{
  "model": "self-supervised image encoder",
  "translate": 0.12,
  "method": "vicreg",
  "arch": "gmlp",
  "residual_init": "zero_last",
  "beta2": 0.99,
  "eps": 1e-10,
  "grad_clip": 5.0,
  "epochs": 109.9
}
Rows from block 5 of a small self-supervised image encoder, named by matrix and row number. Rows with one number belong to one neuron. Each number is 128 + 24 x the weight over its row's rms, rounded and kept within 0 to 255. All counts start at 0. Numbers have three digits each.
After each neuron's rows are labels from the 100 images, of 14848, where the neuron reaches its largest size: "colour at peak" is the nearest of a few named colours to the mean colour under the peak. Only what is clearly more common there than usual is listed. The data: crops of objects in photos (Visual Genome).
# u: gMLP up (value half) (model.blocks.5.mixer.u.weight, 576x384), inputs 128-255
# v: gMLP up (gate half) (model.blocks.5.mixer.v.weight, 576x384), inputs 128-255
# out: gMLP down (model.blocks.5.mixer.out.weight, 384x576, transposed), outputs 128-255

u.502:122136127079148117145138106109126149125137089107161118087153147134143134174102093139116117143152116098179167135139102113111128123140114102129132111163128126124126079128113119099182093125166135164151089083138127136109131144110137090167123118160167112096128141106160122116142108158073117168123128155132142105094194118143148141158098119086101170174095126134151105155118115173126116132100
v.502:079109150139103119157140121134137123098155110107103131134073095130139114115173157143152092103111132127102105167164120179167139101127114143159148099107135160154118160151117147139134174164135134181135094132110154137162085142139117134160162071130103181141140115140087175140127119126129141157134123100111150097120099093135103173122131123087149096128140148136087144125133138153138118124158
out.502:139108136213107121123153143200127108071141143142077137157114085099131132119130133109145133117127122167076112091099128135153131069118121118132112145107122126085144126139133133140093169142148110075127157170077110134146140086130164147147151144113112140163130122103104152134149158112192096091105159124100085103112084130143112123122162130076140077078128144140102115110114137102117131141155
colour at peak: brown

u.7:104091141098153080176142127153136112107126117139164114122117143143128094173126149174123060139116152123097142159114139124125123144175133122093128103155164150144130161126106114114133125136114140151133130107131136143158084144134136086087127131124083120142138091142130154152149088107129151167156170139103182147160153098132102127145085161120162142199134188083173125154124137140159140145140
v.7:100107191111168076153109132134110118132142148136154090120102078137144118155131126121119102117116146102106144134120147111152100149148122128126132077128149113124108152154113097138159103181131162172136115102149162149173134120130136126148132119153118125110146149074111125107135114143138130134138168183152164108114148123115134184161112114135130105086145137149148117131156139133194105143160
out.7:182122121130158130096126172094141148154138126108136100070119124162142147163158137182157071117156125134106185111127131108130128147140170166139144087171103095134086122168135180125152130139156153132166115133106141171108075125101130144136107155158105126126145149099126155121140169147128118119134160169138127128119116123150117149100167137139172144135133148096173123095169137150134136114143
colour at peak: black

u.102:108149102115118155117089131141138142082109107113105151088125102076131127147115131156149114122165174149117105152146107133124128131128102115111128131164089139093139143142142111096119118143128134091159154152057066096122146129098136130133165090123158161099081149140102109129152138133130143127088084104111128145162170123170130103113146133108138143112135126108154128116133140148125071110149
v.102:106126128155113149100160073083131132134145120141148128103135134121112144150146090124114155098166134091114064116127153082119161175121148117107142149081122163147103130091136088115136144097141097081104125145051130096138109141099148124139148115124133140114125081130105076142114130138137140123133133147111126150136129098148132139122118108124129104136153097146115121134137141131127113105081
out.102:098107128117152120159164101127144147151145057117179126125112156166089107110132134154123126087147154111110156159189116124128104157167108124134132153144136154164158089112110170102102135144117114145155126098152122143124099111134107097128082083132111129135146138136126158160133110103095131117096121122119163122127140119124127168103125154134160132125150116109128118157123080137148126154118
colour at peak: cyan

u.273:137143148119134100094134129123116122152067132117128095120149135120140151153086121159161127149166109103187137100115114141080122076140144119099171096142127152122097120073117167117135129099100072099148155135114075105119128140126148147137126150115166105154121124156142108103118121158106143136137153143105160114162136143150129123115134151112120156153136125104169152106135126156118130126125
v.273:133129114135133105178143132141123170123129131147136155141095139119119132155144153109114131104102159115139117152098140146164114130132087123141105128110155121125130130158099138124109114155113149108096128101181131141154145132086130127101143147121113121150133151100118128148128117132124084119117154088151092088120142113144166127137128090149109134097103120128107085142089112123144111138118
out.273:093139133117119097140136132135080145105106113127132106151155113144143079139098137101105048122110133137142153190072136121125124149126133097138145122103151142128094117166128080144160109089164149138109121131126169165118168149137115109143135140176134118118080142128060163124185142104123122130135152136132114169126135158152147110126127093117095118158081118132131128134094123117137124141133
colour at peak: white

u.512:092115148135093135121157116146140138102140110122102169121120130117127111127129151116123117091115103134120124125132142128130121154123127101136130112125152113157101165112124123164121122121142107117128137084100150125171146118162145115136141131122103109120122097132097144146126136128175129152147149141151124108122099147113145116143140075123121117143146134151126123139134122104115128130118
v.512:128144173115139087151111079117142093110065108123121144143127108106131113069146076127159144113166099138142135173137100128138112098165117137145123135130142130100124122108138112142188148130090112175159083131100104084124114128155111127147128070100145128148104143163145126127130131099122125144072061158139136162127132137095162157126125136105134116156177140126141140122133146165142136118099
out.512:087139131143096127095139130148111113152135135145111084206115076122126105119095105102107137164082099111150155105108196139108171083086143133145142131098157125152126142132142110194119147111136117082125167123122116130128100118143132124111139154127116102149127125150097114127117139138145140116112141090098132119117103121151124117109127132065108102093138103153075120135163127130141125141121
colour at peak: black

u.534:097108170122091133153136111142106130067096089112112165144157122106128110088157125105108112139128109130130114122124126168126110130132109117131094130119112124146111136131117078099140111103123155139120094118114157158136146098084083142104138116135124160125139132119134147153153159113125082165066151143142145138109141108091106169116133113139131086110168077131121142109126136133144132111093
v.534:102095126145168134156145123106117119125157089153111113147103120085128145150115154096163171075171147144181121143142123138149135129148113141169143141092099142105148121107103118133165136142114106155099042118090145054152150123116147128158122076139150127160145113142111119119127111134088128137156140129108101152116138126126175160140096129129113146154144082106117114140128139134153100109155
out.534:096104107145099134111136122150113092128122113131110146137189145093084124121102118100137089127119140139125112084101132112069152130128115089121131186131145146087167106124107098125068131092127099087149152148116100120105132095166133121093114129119170144144124170146122076086136142091143079097095091087118110107122133143116134099136122142123131150096163113160096111144144090121087091118133
colour at peak: grey

u.317:110137130144127135138139125147119138103143088127082102124107101112114132148129145098122132108124163148125128121139184147129121091126092135124103105119132104133131139153131192175124116171140120120121130104133141155145177098139098085126131104141138163110090147159143165130152092179119122113159158121106102105102095084109122136132152137123111087078147121135119108148091165122119137129139
v.317:120126134127096092130130121120136105107146132100120134115144141143147159157142112121136144140112143152103137085104141147109157115188143123134121171078101168152095143178119091084137146112102114094094099144122106132139120104081122129131114086130103142166137137129081134097122144130166089133171143131073163082166100133069105164115142131113175086136132149167146156123110129135125123128135
out.317:129136107088148155122088111133104116145138150118140107116161113114157175180099120172143118135151130146153161119139100143115175133133114126098174154122098148085117099133139122080144125097103082146100144157091112106077123102110162151138149129129127050154111133152121147128135120118178160120167154120108117147144126140162117128115130133126175130144114133122169156078132147139133091125092
colour at peak: brown

u.64:093122167154098166161143103153108140107140064116146152123138118100104145144137118141179128090172138131132142133151123126124131136157129118161152156124100135130142107128092110103153152142132100146098114118057120097175157106103124129136144068145122163146121149132108107114133121080147119145095128102108133106127114163123136186129132099145137140130123154150164163112146124118140091159106
v.64:119138147140185104108169100125107137115156129146166137138100143090122171140119139128131165129129178153122122113146156086112164152100125119141138141106083125157107141154122149137148115148133094126086098091117113093160182141116142124158140099137131153101107096099117094103154069114177139139167168116105123117116133099130111148130141097134122175165113111143132156111137115157119115122127
out.64:159091148165158106116135147140152126159119162155108098129139121144119132147128130085106134120135118096082132118118147102132144127092154143132103133110117145097137148134148143112138153064165138096084148139122144120189100100165159121150124122113148131083096103077096097135113097129098154093175137156114136167140113166124123152188110116123125120160158089113082140136113142100109161091185
colour at peak: white; pink

u.391:090140165103114136128145076117151112121084120129141114123106114127124114168089121157159143141136093158134095166142132136126165135166178077134147128087109164127127149138125162101146119104091105146119139111124126078167101132153114134151136112109136116115125091157116118165120073140132118155141130110118149106144101099149112146129137116096135104126147130131142151099113129181071119112120
v.391:127131119134147126155149125110147146153118152148084180179098157079169139101128123153130200115112134154134086143170171153171127139100128153141077177104105141123136148138138166147142129131093064116100120144149135060120177154138133144120130091118144147129117130147124150151105127108115123111140140139154117111151115130133106138145162145105102163130116138141099163102110121144128150100121
out.391:131134101107108118128150130089142126160159084123154149122133160147140133133139127131125141079138143100145126096135071151151163136154127093157157145100131153102143104111125090123169132139138141152120072130164119094126124147152144118150132147146115062111113137134109130133154143109139129090142095167147136166132101183163143130129145129171167165139141117162126132151140112112122109171078
colour at peak: pink

u.318:141120144148134085114114102129073100135123129159099136115137109106143151127117151135112104136078155109115136100146082136105148140116142139087146110119134120140126095160133125150130124093101133088131126176118111131165126079123146145142115147089161085135115123112118125088107081142125139139081138192147111129168089121099089159111123136181220104105152086111163129108118141115132162141098
v.318:118134076134128098088123127140116103114124125122093149142118145084184144101137126109138137113099173112154083136146131144108121160166122125149109137100167121140143159150164149120113182136073110056093130119180116091171129139114143130121155125121118146115105139138101115129124119108091111088145105098139152127166111126150162137119142168121094068119128069151100118135125124134152127165158
out.318:091133097135122101158149094140137142138133106117124119172102122175146142134140131113135173170136163129121118170108114139125087153156119122113133131111152181140101141091133143111122131110148119129115155110129126125133095175151105124152195149135120159092100121147114154126099173115109155130164145082105173153138182131164120104158128148122088135145137115116135137136126109116122097094157
colour at peak: white

u.18:087119124119150131157155114124142156150125091089160097163167158164145114145113104151148139123150145112192189149110143124147106097176111164152154139126106151145090096146108132100146105150093079152135148098127103122125143122077091093100081140165094126187136142147136108150093092139122090127166136104128132119131147138069138169121135169133104136100098123142134075146087101117171111118120
v.18:129093139102106119146139121112149128109143109062146147081128130108139146148160131121168110114155160140157142153133124136087115119182113151122135142131139068111140141119160151110106151123142121123092120101104081141165092141137112137137143097138158153142144154137114065106136125136119104165125118076107121081119158117172162150142092106090124108117117153155108132110134134159170106167143
out.18:152183165116129133092138126147114093113096132130103122153103065084130142119119114140109156162140122147135111105139132117102118106106139141086137121133147107124138157087163123121129117108157143107118160141093076138184108122179138123179140123107155091121126133124161091141150135175108170157118138124112166129163122095122129102131112092118111159144154113102101132116131162140137124121085
colour at peak: grey

u.58:117162151112118138139133133139178148123153115072095173106106146130110160090117167154154129120182124135143117111132162111112103107138106119084123143162107157108111119090105133135136168133130110119171132129086083138132140135175096128101113122139110136137148105111116117172132129107069134155076109101119120130174122098124110114142137149111149136089122114127157140143142145114141128112101
v.58:141131120131163112127115118135122137108149124102133157133113134077159164112121151169162134104149161163144134112115139135121124104137094081109108100144134136107134105150082110092126142126127127116147085165098088115162156157112137135142091113134138156123118138135120144106157104129164124142072108109093111130137169112130103118151149111138184153131118140105143132124130157126118125088134
out.58:131116150148113152117153092122147131079115093156109146133168152106130096150111116118128125150150147175124077144135135103105143145141090080154085139152113139077145082124136136082105108091088102102114155158110131123089124138138128110121100153083135186129110108150129126133156119120150136120098098143121131092141126153156110108079113134118162123190121172149127166132112108129098159098143
colour at peak: cyan

u.388:124122158116126145125150105120127116138098101167136173131135128132130095104133105170152128126154131118122139131125108123154108130119161111118121163074124142135103127081125136160161163101158072125130124146096099092092132166167133123132157129105165101140176121152115127156148148101144117173087149112108133162177147111115124101147118124097143118107129138152128137132153154123138128142119
v.388:126120176116119086127128094132099128140122146143138087128150101128151162166131162160144156136096118149149118106108123121146110118123181148122163121082090125153095100150097117110154125110121098167061110125113129146156120124119109167132114136125115152156123105131134128101123100154158116134192144144090126089094087165113111181101133108141146106164142153146176164087141150143135103073143
out.388:092141135109096177128098131115158139141085070076126146108166132112113106133113135133174101097133118138152141142140162097096090134140099143138129130147094122101106111135134086115147109162114152121144150098141109132145140154109097103114095102124134163132133122130113098122114092127104078119115058126176135122139127126081139091136156114132101164121111126069123112156161094126129097090091
colour at peak: pink

u.486:114163133109125168124106099142104146089108115105104120127090097101136154123124124169181142132141131158133100166112154119122118149112141115114140158161117122116132156130137110108123136121146135108174129125061104099119119156077110139143169126147145148111117115111096120143128158137147129123090118098136118115152164095144123074110151105068115143090096115076130142115148167175105107106116
v.486:133070123160127157109121093098090111142128132132122116150130096134153127093176080122148150125158163122134106082134112144132147189108144096127133131092134132108126176070157094052095096096124155148125136149077151107145124133134137147154163135101150114081151178138119102119159151140136124118118167112077130164169111109146098132113111111148142129146153089127110131102132139128143152157168
out.486:103131140138126132126170120130125096116139072168137144154108139131137098087132112114114091108133116120118124125162103132111140116144131111151095149121139120129151084109118141098129142166106088147142121124141145101116129120139120125139078091106138173125119122185110136165130120104108159149112097119122174131141140138115135153134108140138161127134173119114103148132162087139155126142134
colour at peak: cyan

u.162:130128131114175113138152163145132129168140136141145118148135145107156100110136177106092116143109100099155138134128177118114134119132136108101124122121167091162130146132109138118163151119180115118092141102179154122150113164153152104118102164157162105130124109109116163150094120120095139127150147138132150171139160134117126129159094130126106133152108106122093117137148125092150145131138
v.162:103118118102160111119117151130102126118137103109151112121104133112148088131148139139119064119096145101139138104131148118075115135145124132106125090159139110138131144142114162121116170136147137122124145116151130145148128145113125024116101125152154132113141103177130135128142084135117166117154111139112175169125132127125117118158119142111135129145118149134095145170119132109125155150193
out.162:111138087132124100134129079117178121066092113128106120126123122080142130090103100127127170099141176108131157103147100150135071197143159139149134137109116127141148145123118121117104129122111151117108147114121112126149103114079126093111126078091114161148110090135143104167129122166112173141096095109132171087153144127130144133104156128123107101120109107141138117145085146144102162168113
colour at peak: brown

u.244:083097104122109129163130136160128138087161103110166179122150137132135114136131166122118095094134183131098157150120106137165135117139131103163102127114130109187151088151081104140175139109155103112125088099116145144093144138117140102128146112156150150155105109110105159108179147109163080174094082113106123135125155131143128147127092093126152097140129165173127105140127136121133093153158
v.244:079120154113114120146152101108147150123114082099187131149128164138127119115092106136158117119185090104166146137133133151125125146170112117157154123121108169127126107081073148100162135131088102154125108077075089080150106073138089116137136093143095128153170119149146088154115094107135093142159144113108130134116124179143132171148138128120110149091108145162146159162112092109148135133126
out.244:130123138110130144118151146117106107137137108171157129107140136119132128117112104133112109112128117121145122136171109118146134134117137120178048131106112102151142064155123115130156129171131144144142090124162192129067141119103132127129094135172160152117160161127160151133146140111113081134104076155174105132089131116132131146169107131169152112115165128137042131133159116148167132148091
colour at peak: brown

u.41:126115142113156134139171114095114128149141082088172141091157160132125122138116092155124101105129142112126145103171100117086135115171116160133137109126118119153099086134121137104168130163113097139124116120121118155128127122098121076134117129154111125139157159142153157124150098149117136145132085164148156128111130149106152180160112143161142158131112144139126150166126078122148103128126
v.41:121137117115114105108162160163130145149112128147151126150095110154110134161147124110107106129147102098167145137161110164091129138135116100145123100155176119105143133100102144120135129128186141126100134102128127119133128152158147120125120089115144094127111125119148099131133105135123142137146116110130168162151124140174144126137161138137116164199124119132131121143098125114111141166135
out.41:134145097151127122085125163108139115117087102137121130113133077099147106111094098138110118125128156158136134075084114116102149095133150127103175084109153137099118161109124111112166128101115096112137133138124105094148191157136181120160167169117159086165118136144150133095147099188136117095113136168133075136171104137123126104138130142093112119127088139116125133141121155109116105146153
colour at peak: black

u.332:137142102158181143142141162127118086132109091136123133135129093155085152111076116091122133124172139102135134151117097129153129123117136148146125111095147118108164140099163170131148101121126160119100107142086127120140122118145119100132139110098145127091117149104140128157161143094100141131122123087125132155152125124117159146158100104136103169130138086106136131154108136114125120124163
v.332:130094134152141132113160158113141146146107108133120135107145146118088122140130107116143149077095089113156167075096136123103124078142132089163113154120159117137103118111104159147123166125117117108149101132119114162126138140141134081115108123174142103135123129105105104117094136058110135112125136149147131105079141154129157149173113162120111126081131141129116163166103099107122112155109
out.332:090136107139160107109113180127115139119116093149125111149102135079123114117123118134147158113107099147147120116162142141103114128128141116159123127143121120139158139158124150099139158134113122147129125124156153120150104154121136111130167116155138093126137133132097129141141149116100152088130113128097139110082104157159138166132153166096077128135097146171064151119116151152098126112191
colour at peak: black

u.38:072135133164106140174102137169133121128095067114114169132104095127085081129147126114132106097159154140163116168150110129127127154164084110121108132121135141169157153123128145133132155126112098128112113155080119145144148140141091106118152104087108130136126132167130159168135097120148077143100116158130131102082122095090123145086139133154124154135140152130107100148076155158114111142151
v.38:148162141147153123127095138151090140127111137098105139140102173069136187120123103138176162123112173157102089133137135098102123154154136134168101154124094139169153101153145171125170120150048137144133125164146123091127176142130126149104139120161150128098091204100136136108105131081119133124155149167133154106104147123174145174140180160138089132099133117159121170107124144179139131120123
out.38:104105140143111135112154144137141112116135108118077178169133135089137117074136169134141114126144112142155075118162132147130128152152106074131098105122148164106123158087104103122107161105150130135121119125133145098119121124151143142119108161143132149159128076125081089159151124081142106135120101113136149178147106165120109115119146126128127102138152121144129131155111133089171126142090
colour at peak: brown

u.247:123143100126164150149105115118121127109127097121098114131134108128117132148134118157152130122109193185131107166164149119113111160157088132113135174144128159156131160149117133128154101145092100106158166152091123136155162124133108124143130108110156118133126153176109165155118096133089150158105108151156156103176108093077110146117137132158140144126155125122150148120128133187161120079129
v.247:148122125122141103117114120099110151155114100108155122099181112138113157156132092152147126099164170149149180142099074119148105128181147151160132158100141120144101094135137117108160144151158112136101116128092097146131114124089133129133152056142109148110109163149111077149140117105138107156135110129105119099137128122087147143151129103118098130173141127156133127132111130153152054126097
out.247:164093139142120119142149142142111120158147115130145140158126140126128169126145144079097166132126105091106113113136119154151137109104118108160110141135124119120163079137136171132105134089122172118094089099183148097128090110138159121118137135149075127145115137078166141097122128115111095097139133126126079158046102149177132151126133136111106116121111139146096113145112116107103147134126
colour at peak: white; pink

u.449:122127143126194118137129096154118124160083061079154113132139136141105128128114097137124128106156147123180145157150137109117107126139102160116141133154129141105125107113101097110193148109131101121102122133089111124136111120150052105130140123132153097114109115104126110133125087121117143156136159155113151135154161100125136159126109136135092138174156102132140116140111138152165131116104
v.449:102110103136146162132132109155085149124143070105145127086160115099133155167118111131194107087116176103108186104111127102106125127131132139170117174113107136121152111172105118145153205146080078081086117134100152134121145106096136113132126131176152130143098156125088168073169107105164125114131164148099130088129156115133148148110103149123144136117133136174123164127119115139148094121133
out.449:148074145103097110115111102121113115082076086092137128114179141105147146108141121113163081091130085164153116101087093135101066118124141114150118084130135075102107110091140135152129140142140142168127128094103132146116149121129129114137111140125111137128131098135119134124149170167096107145122097122157121120085117142122201121148112095086086147133102116099146115170125148097088116180140
colour at peak: white

u.383:129156149120122155073157131127147100160146118087151175065140138084112143109130127147107141123142106142110106158178155115115114098146127098136119166145125096125154078123143106121162156121148062137148121125121147159137086169135111119169106151143107152107102161097135134130143131101118126129091087080169132126082148142154128149145149114133126158125119145140089161137180107127142102127098
v.383:148124110165102132109135163154064115145153134183103091153097139115139122121118130090108142106106114115129104086108139121120158133112148113164099120088150129146139142114159138160087118125132144135128105150161163124127129132126170138120152137134106095123125147114140145126123182129105141088127159147117126073073091174141180174163127125132075117130144102143066097133184157124121129148147
out.383:159145152091164093123107121147141162158127125127138134120108105157089132117148121148091155088149127153142165149140153119178105131126173103135155155149128122152135103121163152085122153123130096130171126103124123132145116149150126116168156113122108095110132113095128168107149162128123108128109123106143093138121065090114117118119123094114165151151079142126117108136130189132124125158133
colour at peak: black

u.136:137121111146160193154179150150139087143163146179176136126086142134109138140138138093099145122130068111114148139155137136145180138114120120157128175101123142114204124095097144146112143100145120146095113147115125093124097130163157102116112138096101106121142099111121134109120147123132150106131135163125112162098147119162124134134086084152131158129138129145093128145129101127087106118135
v.136:148130141109123167127116105149110157139130135138144166112154168130143166095146123190140152159132098159121155132137092130160108140114146111131118180134069130154103070108124123130126136109139083158163116134122154105080153134143134142150124127151130128158161118148165168130113171100142122147102128110101109155143147128112086103113121146123144138138113122115122158106171155152118127120074
out.136:109116108133085147108140091092083161132111082091165119121127140144092109133124059100124136101154140139115144143105116099069099148087147094120153132137132131141083124109141111140163106094136136125149128112145137137124120172141130122160141126130123079114084128161134167123089140116126135127115109136153153142149126149135181112132132116124160156129166125123112134139137180106123136109123
colour at peak: black